Rows from block 7 of a small rotation predictor, named by matrix and row number. Rows with one number within an expert belong to one neuron, the router's apart. Each number is 128 + 24 x the weight over its row's rms, rounded and kept within 0 to 255. All counts start at 0. Numbers have three digits each.
Before each expert's rows are labels from the 100 images, of 14976, where the router gives the expert most weight on average: "peak at" is the part of the image that holds the peak. Only what is clearly more common there than usual is listed. The data: photos of plants and fungi (iNaturalist).
# router: router (model.blocks.7.mlp.router.weight, 8x256, trained with AdamW), inputs 0-127
# gate: expert gate (model.blocks.7.mlp.gate, 8x128x256), inputs 0-127
# up: expert up (model.blocks.7.mlp.up, 8x128x256), inputs 0-127
# down: expert down (model.blocks.7.mlp.down, 8x256x128, transposed), outputs 0-127

# expert 1
peak at: middle left
router.1:153124134132090157140133109112106114072149115141131129085092132097156121122075134168173130101151172114122115137077105115159102102111103108129126109107154143074120118124178141106196120153130141118131118130109184164131121112124117123120087090127126113147141149109101119138096102125147159103121133102088124096150109135130164155166115111103133118119131122198110167136140147164148120106134
gate.21:144109120081121091159109114080138133117160140165155116139151133131182155096159130131140168138154137105099137124131158125100153098157143132114136121158099123130117081116164159128124121126118122157119123100078143174141137129096082147173068127152126160132092099138109114128123158094092128095177121148130139141127108127105151141136084115139129095126154145132108110128107113092098212176112
up.21:143108136119113099132073137099160126137145136181147150133134141144159148096140124119131165149155117144104112144135164127098157085159142131107139115151095137124119074126187177143130131112115139145119138091114143166113164154122096134179089112172094156118121096125141115120121157105098144106187122125129133145131158131115142128135059086145097101132164115119105113139110136106124202142145
down.21:128132128127109119117105120124141157137139123132136166128115137151118088108127098121117136152140114127111114125132132153110182136137159130153106150116129083144143121130185131109114114123096103114097110095154167126130128110077126077167112100131141135115150102103100136131144120148170123113087113144149145130105137154109104195124125139111091110115114126141121110157153109086178123092093
gate.22:125141132118143161144177118100087117131150096120113144119128169131123113155097138152106155122150158107110120141127149062121096117166146148154125149144143095142117163086130130143116125127110151104137124109138107139090115151133133107123102134109080107154110131122105088164126125086125112112158117128127152121117147096138098147081134122133128128169104104115103123122076139135099057145071
up.22:121136134170106135129104122162156112136145153144119095112112081127156130093195098127108139140121090133153119125148135202117178145125120086095144117097119145131137102134097094099124126098134082127087124142133152126135134117124114141102157125122150114113115149127098175108161095180161156151130168133117097141115131177137128110151136167108140103081095150116147109138180105114141162098169
down.22:144148183141111152114129075137122120156106127106102166122108103125114158105143096095134139103078141141120086143175092073131122152119122111103140094145170088117134128134114127105164137098118169133119116152116135154140150097154162134134108125155147143130132134126107150133060107070091140124131170175115102120097133141119149106126163077111117129068139136146135122108151135129097142105117
gate.23:160154118139147124126116094094121089141158111151152151135146116123084123149110123120132138135148062154180120163101090099131108128111154071110144126183117078133127179128176129157151121119177140107171130126155123126091101119145134141119177104115165165125116083113141158107111120131122146140129119127132131136127105134120149146152117119144172151112136114130138109148115100134100143135114
up.23:131144142172154137154129127109138116116134120153129157143129139110116115106138130094159142128147100146141158126079090101144115137099123083157169146166172129107097106119126095138137082102118166113095146120113121117116094122131098126101173091111151114162141089088107150157143098115114169108138132147092115124109142144137139107172131115125167139101092101125145155146125114111112105177113
down.23:140129131105177139145122124116115123192144160133109101087126119142140140081175118113095120131155186126132124109098128113105084153134144138135100149086126123158126107123111138143113139146152149078115102126108159140127123113122115123112115126139117095153145137119146133117172103065173175147171172087112096163131089126086157162091138122185132132140151153111123145169118101128138126131134
gate.24:098113102117077122124163112093135100105141124115111138111123143155095165109108130155146135137113140178126128137085144145127122115113113133137120117092143132150097146130098155123103155132169127174109100146121160155150117081144121088139102161171093124083110180134113137135176149152118145133145119145114096129129118133079172177125112103138161164159119137105124166155104139125089146137154
up.24:124103123136152073151061148142142150136165130097139098148137135156158158130122122167131108149110156120119114120116137103145109098125130161136105151154193131070074136139169123142149107121107135092132104125166115112147122132123112084158106117170141119086145139146136099119156092152160151098143125138113094161142115116104132138149132151105108128159216103096113141134115139094111185103138
down.24:105145156144121091131134153149130159172167118101138128119117145169098127127091159115169098119150162097118095115155141147185167111101120158125170130132152145144132143143127123110118156112152153124132087133171142131153154160129141104114140148103123115102113141133127154120118171171116136132145130089134136127188137140142157104156117133146174103157160132118139150110100116137109089142133
gate.25:126139096133136136108092163121116141120145113142176119139143125132125112092140093106115087125141130116144123144127121137140150160158154133131147141114136161138166069099095124118144117132123095117129140156082102130106114071151159140144142101138113111119134117104136108133113153144133133122138086139091110108148122116152136125149095118128146089106150134121133131136108173106148088168154
up.25:129128113141128138126118167115122142147149088107135113114128113113138116082141089101151095126129133078146126151124137137149112153123149132158134126109142177119173076112102121107154127135115085140099142152089115119120096086155144125141119105134122106119147120113123133134105151149136123134160091127115103104156137113139146117143109110145136094104145132126116118140119176085123082167150
down.25:142162158124149141106148153103176133162148082086099081107154119115162111105104125126096122127168159124105155108146162189135125157113158143139128082092160158167084137125120090136154157106147085162160136164095089149139120141139093142166103114107141102144115128157109158173138121139091131166137132153112112111096132141091129139137154104108143148140126093092166128125124125147108101111136
gate.26:144097151140145114129108136093144116147139152095135141118141130122170137069147139107153153118136113117108150109135119129143153124152167118126111124147105145146141120123184134100128113126120138116101108114129150125100124151137141169076168117158123140180167099104133133137125103097112108083130103125101099100187146128123159096112093162121140113103078213117101135096175143146117081117112
up.26:130113131141135105134140121097124119145145163116134131133156115125173134082141161123166156113136118126124132094139110142169165104132165110137131136159095161142143103154179112111110105105114138119126097125132159116106118151121160161105186115127131134173146130094123127152124134084112090069133128125117134099165160140121154092112097163111142119127099186122135143114174128158131083136140
down.26:184113107151099154117109056068134163149113111126094140162146136109117138121133124146089137114144129149160132120097118080104089089124106110134161117136143107116127113140120132123110159119116141126146152105165106120134162180112113136156140122139138170123181118132146126132129187100111092169115149147154174148139135101115137077122117167132147140125133143161112112121141110100140144127122
gate.27:144098087095104117141115156175113102150100109124110109105065121122136112144130106093146073132133170144096141124120118141125140107101111142156146098110140149131129097095156144103125143102102107142118167104146136154163154092118141125097105115154109139152150110104112122137129106116112119180161133127144144128102117143118151118142190157110080112137162166138116167140112124130135130112101
up.27:135139161158157084107096130119124165103137151129118100108153147097108162099127167166091171133131110118165095108128147097130120116152147125108126121121105117129123146149128078159111095154119161113144121132104122142135112170137110141163130146131139143097111152147144146119119166130087113086128119145107083115122079106132107126118043093129114157076088113107071089142152118149118140111145
down.27:155093132158174151187136115140114124124119127174129155156093121138137091102124134140084172142117108100137103126074129134126123143114124142108127117168113073098179134132144121111127133136086100124099131106133122105125135128129139070204141089087121105101131103133152156143142144119118142143148074097134130111135146128130154102123158113127129069104146145157129140161096079166141108124175
gate.28:110137144150103185127184195117140111164149135100109169146107123147145119196147142111158130112117120111102082071115109116135092126126137136116150120102116109156157170131196150132174133125157131133127163089141154117125160117074114114098143148129111127093127116125117120180151108089144128141106107146168152127101123108149093111102106118110170131145124109121159155107128086150122144106154
up.28:143094146159108126133107096137119125155106118192100079107149149114134149169099120067126097151148166150124136124125101152109093121140147114127136167155140147099123083109117115142144135164101143085118084130108130113122124102175151139138114133148087155156135129120173130128087134114181123144122207154107101108174184161118147098174121152097121130164121153101127125115135139131095115152149
down.28:173112102113131127156150102154175143101172120178165095155118129160067108136126119129146111128102171198167098137100150139148110155112160187114124176103139154129082136085163125120124104162106129155128092162170130123123135117099112148152169158102132142116103141138157141145087181156133136173135140133096170130154161117107127141124111113140140195127143107132189125136130134132095111130167
gate.29:130125150128101124112083110115144137143104138120125112112133148086147137131106155120156129111106148119093124166160136105147138129102134125128097094158110150189145117133145136129104089142112184124127129103128139114118133120131110136095080120100143125124097132147094126192121097119117145153133160168116127127156078119157160129168093076120157117118176117145091118106145143162120103141133
up.29:111126153177128160137111116157117095120110082151141134093114141097153123108099106124134144158126148146138105132125135147164129102123133093144172108141141148123121138126139085130125157123134127100162125123113146116090184112125102095116139111124144120071107156159179105104119149138120162103152158132099085113123142151158140168152123087155146104154144135091141141150127149169153105140142
down.29:152180166116149161166094127152119117182124123131149085119157122119103095135135099075142118140139142166119103106109142149076118178141100154134114093091096097100131108083116136130111108121105138139134133126126124098147091143135150142103098163141174117124149140100115151093117110137088141126120130106150183123108123149112118142128142094114120121131075150155089152146101122124133131150146
gate.30:149141146153069137172124100122126135146142118107104140125117145108157142129119086135116119150088125138143111128125184130168109113130109108135138142114112181124129143129149090178152167141145135166092184146120116123169133133095111107103111075141123103158139124152154120161137106135112100115092177109113141102100137128112136094107125088159131098081141123155121126177153146116098096111161
up.30:103102126097192119102148156129139128125095148137145120148141100137112118106123173130137138113162127124107128128164072139089144151137134159119111102131134084144132098145088157080112090127111111078165092120118155121081108132155142153143151163121123137103124119115094139104138160107146142136165095143126108138154125117140122151141113178089133155160139144105122124082110112127169151154107
down.30:147143108149157146126145159144150124140170114163148175100112179123137131123122098135128101143118156191104095089107108144118148097143112089121136110109122131124164101098104162158170157127082131085096118135156144129111143106165103161133113173120165107136150148145138128140132117133151088148128124150094157122138174137082150147100128134104104160102136161093117168123126103099098140166182
gate.31:155103158148143147173117114117137129157082136119088125122114121128091117130091151124132150136097103107157117148123146133079131106113101140087147111134137149126123166070129088122104143139103118117086152167087139088105098123127139113116136151112150126126103132150078124143129154125099135132116126143097128128142099163141126124115174139119138111155194156113134158118168141184153135081142
up.31:110144113118124108075119154162135109092178160158165108137166123118137130119148127149125114128151141137109114095139123132160118176113148118133140178147114135148125084172129147124127105094157146160156119081130112185150143133141123155132118144150111149107149122120171146114115124120153106103135154120150130142109138104091145144137066123129118169131080108119092125139094136104113132177127
down.31:152091107161129178119143138184114124145136155123142136100121091119117130139131165099173130143130170102105127130172174098187135149132144128106119106132123151107100085137169125131130136157164121148131130150092155162146134124102134132102101123175114155144147096128115097147141164109097119150126078122150111112107156142129109122126135138143156119113136109132146095101168123100087114163171

# expert 3
peak at: middle right
router.3:104120102131137146128094147148084142163138133177146162109107104113106142121151114126123108148119149108137106132093181098154141137141116142119124090109159153096147101119113105140129142137137061139175136134177137102124124105180146099096169150112161125094137124140176093133142144164152147125112127087138142147103153123106143123095158126111167159113096134145072101122141144127122103119111
gate.21:131120111130175154163134101138098139117149151128144184082163128178122135115121138107131141120116135179117095136124098093155151080136195127130106139142085130121143119106141111129117109134136080145162120120115095102133092131116138154112153122060109132135113119135123143098157086157153121132142163133152154115149137146134117083121098165089135121145105120095118115151113174167171099087156
up.21:140119130115078092103140149120149124138115093136121069173095127076121126156133142152139111134121113077141162117116168155112129163101077115154138124113175130148118124171119143134138148119110173104115133151135174153114145119145116111137102138190141126117130132104144104163117175106120124134120099107092107142105113096134140172128124102162123126115137135173135144124145088101096148181099
down.21:151120121077112122149109135167101103099110129083074130139165118122094138142185142109161102156175151096155128093125111116127113099088155115097135148107141131144113131122141098105123159102131159158115117128098145150105098108139113093138125129132144104145124114098136114137166129109134134174129151156163116110114141106128148140140146119170093130106123175134120126119178129125124070146119
gate.22:083109050165093135119137154151107108127128124139099132137111177120129139143119062125136107112141126142151166186150133106130153132126121082108133147106129131126115074126111174118114119117154104133112117128145108135108081115130137122134146138126144153126092092120140123163123113116128134110143159183193122098115120117135158102131133107172094109097139121130133139113092148115075092155148
up.22:088113023122112150133148132137121136095094132168103127135133185132132089104127073145139131140164154123143146155155117116123132129121109056093134104117160107106131070131080160122119105126145116129104096130154121126146082106131145116162154139133143121098077116119122141164123110120136131141159138151162117111135103102134112121141139090154095114105119138134124132112072149106053129173120
down.22:135163136142153112121092137149118148166113094134078133078121132125150128160150156115120110117144134139097106166122200103102142136104125137130079151134170117141093165156098140127114135142138163076127114143141124097125095086143086095129126131140179112119129130115111164104150067147133119180139112125123156152112156155102131158107124153127105107156124093124127165143132139103143115180127
gate.23:140104162092100124144115115152139093108092115094088151106158105138108122141132120095057140121133116109142091150162180119151115140136135133155110129144127126149116113138121098121094157137110113113120146153140148106103169124154182072101071070107147148101126145150124113158126142159149152105097129194127173097133131160134126125112129091125159115133176154128097136116106136115158163183146
up.23:113162099167146134107144141103123175144143144165174108152100161110153127120111128146184121136126150147121146102099081130114136108118128126105145116121141132113141140128132169138173088121130149146136108101103113138152094124085068190147173178152112113168144106105123146097119121107114103142160136060123073168128117116121140136135131160133109140121082106123164113145161118142098083075103
down.23:179127076156155159134107130122152169131141057140104137125109138124138133096142149107097138162075101123137099134060127110104125132152149165118131152149148161139111171135082170143152142095139103086122158154128102141094145130180143128164108111153097116141104131127140135109146166106108137154095125103095135176142112163076098134126113125125126139139162121117184158109129187109138160131100
gate.24:103156156140171107100140157134103151110124120160110131119138136129077130142115127108128108110122142161152125115140105144111098127131152139156085110175089119046120128123110167146148088122097167129072108150100138139128140093133163088128158095146098084151131149117131146167153162127126131163095147159137146090118138115106122147154087062106123138131124168134163150124123108116158132095099
up.24:091127118113121123157092079124134113162071109129150085139079151138097135141126108132137123098101083129121119125108098144114118148110121129130100134126162129117209120115122162157143141133122129112161090138134118130166162127163066108121101116113173150153096119127150144138130128122112147096166105133139133126131146106101158169048133085122157152091104141134134097123115098151134116116112
down.24:171120148118140133181145135118119098141167115151154110163151131109129146133120143136124114111152118125121115109125159156158143127132112119144126155118089120168151113155119176140098090100121132148065133140138131129092115129120134103126163117149129139148124171134138110122107118133148106135104165089149139140101139132145118087102117097121106124115159167101149111124124073107123142159163
gate.25:122142156090116127120132150139120152183132122137158171128119096136112107170141146117110127146118103127116163119093112099112133111110140137126165132095108120180142173144146116158125128094124125113158111090129093126116139108143179140156103139111117099120156078131133145116140133202101110145096127096115094138118142133115159175125131108133156130113087084171104104114088155152125089150079
up.25:134143154079121094123136139125126125155140113124146149139131113142137118161132167102111112135128095116069163093108120093139124118094139147124147120109126121154143179152153106178119108102114135122137105093125104126106146103146174134119103143097127107118134070120129133116124138214092094118116156095135099159116133119131153167121148127112162124107069090171104115099097146146131101137123
down.25:149127151133125112136129112146126116154101121144117125130151129134089103114094108131137111111129162138094146164128109113095173104146165134134099137156110130107103141127135112147167054108104104131182152113128170128125126138113173093156108104096102158128158142104126121115130095096091106141142090155159104147123115104133145143110140129084111146102125125173145163121081114150102189128098
gate.26:102117136131117086148156150182132117088110140117091113119100119103112124098129131149153133111160067103080091120145118103152112131141136134115117140087155144129142141150108127148113137143148137154128109136121149113147141145147161120186146084162082105190127135137127079116125113074133186156129088130140112133128154124113156120148112154126191155114105124119106089147128106130148105118113
up.26:105163130136155174141133131107169129115137132096090151148121090116135152134116153100161136149102117113132111126112107132130148147109167112128136069180138124133188096110130081135148128116089082088153142050136129125148145161104175134157082120123143163137122133126107126120098093099136125145156157129127163131124123130144114143116118117207113134091129176157132087160136108124119161129111
down.26:083139128109148071141125191146133140128108146127104121103156145123144140145114109079165118118121134094141120118116132114154147145127108161133141160181135123127126179112140137140142128148155131117120141141104158110098143111177076162113112081073104128098130131111148145099115137162112116106122102142143101123118147132127105155108117149115097168106123108119133125156136115127159131136098
gate.27:137126097145117100110159100149167118111177125131095146141115106107120118083099106127095158138133161107114147098114171099109122154130179147130134171099142113149144123130136129110107107117104122161155141147150136155108125136101120131136157137115106137137135157148111126124129112137101130152100188137094147063163112122105124152137104163120117113106136115129154133130109124118120100082142
up.27:136103088158126103103115103143175126149162106123107128135111106092128139125127083126118178127117159125113132104127150086100113150167177159148161180120137113163158127112147119125104125116081122157158142153135148171103106133117126112138140135107148131137130159147100121130146110131107106146101174127118103076164118130099140138165123135148107104095138144131129112100096092127134112074116
down.27:101147126167102098134082154100143104128117131148126111104123118075078121140125119130112111110116109159129111161135185125133104140140144145149084113108143135124177104159126139151150119115132113148107120182147120151124140111122132175114140138142150124102124149117148123129148163136117144115096149100162095106129135128121131126111139146138107066148191150133121119164149094153114119143123
gate.28:103102105150177105135103155112140121163126102134115131087075091143173119133126078144115127138090157127134132140124113108102114095162118140124131077130090118130136124100108131103120179133162118102098205109122180116141140086158133094102143140121083122100137131143141161125142099144141097144119144132105121142084127160099137071139177089097131136171148112115147118106103153100122115134126
up.28:108103113158155106130110151108158129174117110136111139100069085160167126126115073150120133147111144114131134128115099102103122094170113144133127077130094113142150125095089126107126173151144094103097211108122168109142135091151128070110127147126094122127145132136124148126127102145135103152137138133120110142084140170110138092130171105117116119163160110114142124111112152094123108140115
down.28:132188160129110149110097119127121144130145103167136111127110131146153079152122135112124088105171103108125076120162159167119093116108106131133136128146146115172110083123118110151103139100136141107098068162130099155163099158109120052138146138094148153136113165127108091158169135114161120134139113142160159145159142121154115136124146129146128133128127152167151123116116154114139113095154
gate.29:184168091132135140136151118078141101102136118134116143092124082118084118078132129136087091142140081082145127106120144159150118119112127163124136061124145114127129111128152141123144131158112109112106126136145147143164212134157178121089151130112148115115127120124122110147139143088089104161130135100167155156127124095148150112103106113176124086147119150111156090108149135141092130149145
up.29:158138107171150152137148103089133108121114113129120140093123086113097127071144133150097106155123111109134106113120129157138139128116122153124128063146155112127126132126132116124166131167120099111115140143118129130138215144151169126081158137136138111127118126105127124169135139093119110139131124083163149140102123091155154103073113123161127111166112160122146089105143134104094128142121
down.29:096089076124137099130146144137160151138158143151110114142084135148154087091099111142144116168122105133126139153076145140147137137140138160087138112132084133120173146134131110114061105145134099155081158152134112138160135109114152123132105111142179133144100136110150124150144127154114093158153137137116130164128178103131139086130092114135142081135176139114090108146130084120174125118131
gate.30:076104090098117132124127124145129105166137144133117089131147144130109095119125145133114138128128103127139116133132142109140158153143160142094134073122124141142125158142149157106156129149106122140128111095207122155132126096144149149120115131149104141106118162193123121164134142109115150194141156132140144124091134112132140127142160104138119126128116152157083123150095135104122179121107
up.30:141174113114086144122094113137089142090133125129148157082149140149135094159123150133072115078094147087099088078161095158102126125133095127090094129141175118120171125105134114117129087148125110124091095081128148166150129107135115137157132152152164128104155128062124150119151140119141119133105156116103115132074173124149135127132118152142129114146134106165177132083157120094147115136101
down.30:070141126151145148135121171143124121119150120134130106169118112124123072165175070124153109116132103108191149145132115111127082166103071108114108113147106106129082144115135152127129116114173148081115076115136116111118097123094131135094101111077133134118135104166098154120151124103133156138137112116144145153129097142155142100145149115159127133135123124103135122108111102114133137126131
gate.31:112141152103146110106099143137131098133082142148152147134108152172120123125115096094139141128134134122129164165128098116113126136162113140153152140157111143098145112101163193170164096145133135142123135137152129106147117120147159128113132133130105120083111120127156131135122142110093128080159101134123094146080129126099124152147134126168120162085091116129087114129156153174109141141156
up.31:152128100113084099086156107092123146145102147095135151133113141129112161151122120168121126114139152142182134127111113167139162155138144086118121115142144127172094131169150122090133124092118115096131155121109132118143087144146129121165134177153183157158126143133141126129148090159167093202113093122103157150128159141149128118123125131110110068120118112158123118129125123095155108096151
down.31:098119101092144154140109125110109179120134134128124143119155100135180104126112123125113127163113084124124127149115139111111095120137130116166135100132143134111137139150148166104121148111121122097084138137095153126116075140114118116116128151048150077127146137119169095120102094119145127171118149106116108099128134144099127176108120081143151138129131101111111107134122088146141177119084

# expert 2
peak at: bottom centre
router.2:120118088125098102142145073144175135159094157140142107142146117108130114152146128105117145092105133118165114105135157121126118129146138141077097139116164156140101111110117147148105112109119095132114169169154166153142134134100141114130140116166125113153117093105112159132097117126144156088113169120163084142152131113131081106114111142113145114118131139120200130127114105095144131164148
gate.21:113120098116098182157157157129113130081129134135113127126147112118113161143143168123124108121094113128132107129113149116146136136146103131152146157118131147100138100085190113129141124109080178171129097153137113148082084147106104118116138065150115105180119130105122108098161136090140138154151143113198125118115112132122165123150074148116142110122185100125113134150150122140106132137173
up.21:105142172172079112138096122122105110157120123156124136142148083141145099130140104151133172160126128115122175095136143150123133094084149137159152135108108102127125130112119103128126117138184081093140167103106156131114150144122101151116125188081167167093139176102094167116097114120086128115105163129093116164150109123130097134103172133108108125125108109113132133120103160114128122100105
down.21:153144087122158123151163123165110107128075096132145098100135116127158159145122175130144149125099152150130129124124111116094128130174157111096138135142154112128148157113146096148162105140130137132149138113136130142145144147138176113120142116093134087127123137130170113072110113087123096128118119165129124115117121109148201121094114144075116128102127130122156129124155129155106127122043
gate.22:116138143142143155089122115125124105130134138127121099153149151144121156125094152130140101143120128169121148095165105117159116140097120117126190097152125162147107092120143133113119163119113092137070100104154113111109120102176139106118178126145091116128114129138102123141143109134086078099159101088123136149125148169193140135109117133172073098126113100160124128134124134166114159112181
up.22:137129114071115105152098152128158131105139106134125180073102116135156139139120137150144148142125136142130130157081117149108108097161136141133114116147136108127133150182115129155137091161111145120142129142081172176156108156109112093121119135133173091128148130133128129139101088133133161150120171150112131128105170085096140151149166165120169142127099116114136172108130120087126095157107
down.22:192165160108125090083126083131122114126076116145145124136096131140088098136112154125162153125170094140150096119112111160078102142162098110159169150116109117104133086125105106178160101136136088138169115129119115098116124139085149154100119110165121130156144133113167137137129113126113149137157115113114118092148147113103122097117122132123117136103111105131165174138117110104125171144109
gate.23:161115137126176142110180126108134140142101131170157152111118133115158088097131151128142102133141116160151107090195097175108119134119105142116102137109117109135171128156132159113109137092135134157111147106134134116121201114157119165127151109129105145130175127163121119145108150093088158135132140137123125126115147185117136089113096135120092136130104109171146123104126139149113092121143
up.23:133126126137112090142142112126138154093105136146109140144107124135106097140113159119147126141136169190144146124128139140119104114121098156099153121147106080143149099119121128137109134146130108149121162151095107112116127095153143113130162089106159107157133128148130134125108152154100152146170104095191090144157114177122162122114137142186124127097076129125141100151131131096125138128117
down.23:081136081120166104118146125149162088156130137129157118121129107083117123130109106112134109152136122109104123113117119112134130123105147159143116114093092131139140126104097132134107117157145143115180109119122142135122136112161103137163130125170095085058158135095126152107115117159131155157129144151115150110114132104157155143125135079144148135097112120136130117131136147162151091105158
gate.24:113132104153160133151094120149163166155105109123115112100110140122076120170135137124143132120090118114150143174103116097128152143140130114127131140135133121167144097181141120178067112138097138134126139093120179107113126123120138121079130113106128123145109119110111130114148160096162142174115132124172154067079166140128131111147168135091141123117131153132140158109166122124128143114090
up.24:120165125106104101128115148108120114114105137131113102124149084153135146141140172104073149165146123096130080131116146141114095130141150115144147162106126132173163123143203117100105130090173141144105151145116160126117165142115100139135152175113170143146178157145125112138141084128154118138178107127153120117181097160110128123161110126142172121142136118160098120136135121154139149163144
down.24:146136134093130146093169121094113099131164108153145126117086150107113065130135143145123137102094125089174125159114143143130120100144146073142119156108114125130157142141128168118152133097118089165107087148171130151116081122167159150132129075130123125135142133179122082152123101145132145138110100154119118114190111130083139142117084142104148144146124149162131107146116150102128157131138
gate.25:114143116123125138087135105109128140145140139131114073072132152100135148104150122157104126126151141155108097143172153139153120068125144121137155135159128126166117109152166142125162138164125168164102134108119122164121107159124131155158155169131112120124134108166119136120120101132104125154166153143188101096100131095142104144140132133134087175108161120146103128152141137098108115133140
up.25:099145089131097141091141132144125078100114119139122082091151132106182128101149123140125144149160123140144148128165148112124129064116138129128151107115148143173105168099131140119148135180102126151089169134115140156091124119132103154167126165114144128130089104184099122096114094126095129142169140153157146079135128118151137111135164146148091184122136130158119114156162119082113135124144
down.25:120104145118128123111123142079124139128119125172104104112155093140108090125140114151111150142124166149124095137096106176074107153144109146130117129091155101151148136152125120116158143153082121079127126138100108141150108135128076103121115119162130133139127131126122140115178113162142108106077149138130128113130146163152140115119122079088089117152088144137168082115154091155095109117101
gate.26:123113135135160097143149122114146113171150106110113148141169088134087151113099127130124122119116132135135130081108101172142115134141127138116122134123128159104118108161086115156091111145149120092162152127103121121090102142128097159113155115155163188117157131156120145125107126116142144118149169108138109140148116176155133131097098135168127091134143184141120131130120155132171103104120
up.26:144136131126105159118107144125119136099103159148144099114074150131162116151143092131141126125136131119128113181155152090102149127119131119128129133127132100168141133092151136114155139102096140157107098123156133114154143118129140089142098149107087064137107111100139108143147121144120110123112080159120134139108126084108121123163157115086139160126108085107127131124150110114076178148135
down.26:081114156123090118139180140119069155185165153108124142134119175109134115145117094122159146107139146112160119111092163112071145120100136105149164118118144131129138140117141152103127153105125149122138159138126147141136099173126115112148105114145107137138141103139106133183114115150146136124124177100091144140174138113163127158177144147094176138098095134123143101171127122145124122112120
gate.27:163142139131102145114082092125120139141122113133153128113110164101139147126132148149151095114138108188155098143121129095117153128114147103141129086111148126101116139151133100111102119147149154120092137145113122077172130139169109110121101170130139129134165126144107127102118103137114117160115155145140138100108133122090127126122091109164115134092118169124115165137155116134097099141175
up.27:101123117140143092149140186145154088146081135151133123172094124150117131139111102127114127138151148097124145157129152149141130135111163168080132146128131144130132126066169144123148137116148150139161086088184097152098128140122146132096156110127094142152109147062134122130122153137167140137135100104125139131134141137126137125112167137140159102179147099168127074165099144091124123142093
down.27:133152141142098125084123119137131136136151136105149123125137163099119103124133147157107095109132161142118072152118107130126146102094129129169134092103082130155104166114108132149137124163105127161108117105109095139122109125132108124114141131131140119128111142119169111103147097142152097098157138154158121134141149161110154125135086120159119112165113136098115108126129114159077129156160
gate.28:136124118147143093136139134116130130134094114117117150103126116168129155139162136127115109144133081146110171158098125114140161116130080146127193183112116136177106118129146100117119101151109129141127148132120126152133123126155135130115115131147148121139135134114183108154124119138119106152120111133171129112130132111136069094107132137100148151136133132157107143126121084092141104130191
up.28:132146126143139106122153111124155137131064114104114156097133089173158155136158137147118114138109088136133150158077122092138144119133088145121199162116116136143119113112149089121115104112090127149119110144109123142126135137166131125129136137153142143139113105143164112144130098132136115171126115116153123103143120106143068112125132134106142130141152119156117130124133089089121116131171
down.28:103144147113139109113118135129105139178133144189124152196100127161121085134075161109132144154073125142096124118110082112075114151128135099120112158129133068098137109126145120117084130109112158109142128127109113100162126108132159169143098116126126086113151113143165131202100122137147123127147098137127131144118164153147117139128090128120120104106147122117122168126128100142116114094130
gate.29:119118129145086148117129131098132117107180124130128096146140104112124111184130055112113152105088128128153123107129142130125115136104127135118147103144135149172134106136174144146102082100161145098155128129130132090143126100098095132107111110131136147129119078132146130205147178120115111109139161128134137139121100159169113140115145155132166153144163098130121159139126152120143132157163
up.29:144151119131163138139119115153122136147069104110145146129113161147146131056123176148154106145132123142109140142131136142117128119142134130140120145118124110079142116147107120127138171141115094161115103110120128156134139145127136129146158157128118123139152180126108120061119064143136133143118108144104135120140158092084142105139093110119111103109066137128139098137113102132107108091133
down.29:156140178066207141092104119124165153147161126139139127121103152144123108092127116103116164143136117173125115174108076128117103144106118154128113125129140139156108151100083108105131178092172097137109129139128101067130096148127111130121138130078164119102106135129113128127136094158123113125125119109103152122126127075158161100072136167142119124077127128140106103161117136110132188093139
gate.30:113122144146152123124112119125128161135118129165136072139115165131111099111174152095115132113115115126157063104124116100129143130138126169137157130099099150167127166130115153141088134120151086140113153109123102102113159161093135124153127116125123125128096096115144148118155132095109131114108165149136123143114107148149114111132123155095142117121137043110167130108155134132144119125129
up.30:139125119113115140139144134128137096128141133094110184115144091118145158151084101168130121149140138126108191149132144151110112124117126079122103132142162113090135090112134107102162119131111180113143101148123158141154090105159125145094131141137127127133165164146112095142102127168153131143144092115104144107137150101113148143121139113156128149140113207141103132165105124127113144137135
down.30:143136124149155147141136136118109151152124124117086127130106159141088180123137114196120147122119134154126165172111138109124154132137128129151153146121164131157081112114089090127085116132144162115148144072117092161089109111094176147135096074110133084069120109130105134128104124169119148114099105147138120162129119157084149120134135133158124148113130095140128178125186147102142127095118
gate.31:117131134124133089166100173150162116156182125132158136113163079141146122167155112111136115128151134088140120152058085147120136142142128146164103072134132138154103115153116141119103141158108145104128169118137153131125116147130115114119093149121131147107095127084093117155144119127134133165124144135084119129168126130171149129110114155113105146132100110140137129099124145152147151111130
up.31:123127124129134169088142094094102125122066119123100112158102159117114130103093119156118162140117111151112125121188168111141110128115127111087152162116124128112153156113141117141152135073158127148137079137110081116135124110124120135144162105139157124145156114172165141104100139130129135097138107119172129113076113128108114125130136087142163105135158143094122117136144108101099105135117
down.31:134158108144112098145139182129159112162086123090153174162165151164150121087127096112171141151129149140169135132131183151107117142072143135102078137151092117125116076135148154140096161124136095090114137186113166160118121128099097130116098143148097126151162102119136115136127132124151119100115133109120117149097128094140089114135106143147148122122089089149124154123124121141144162093167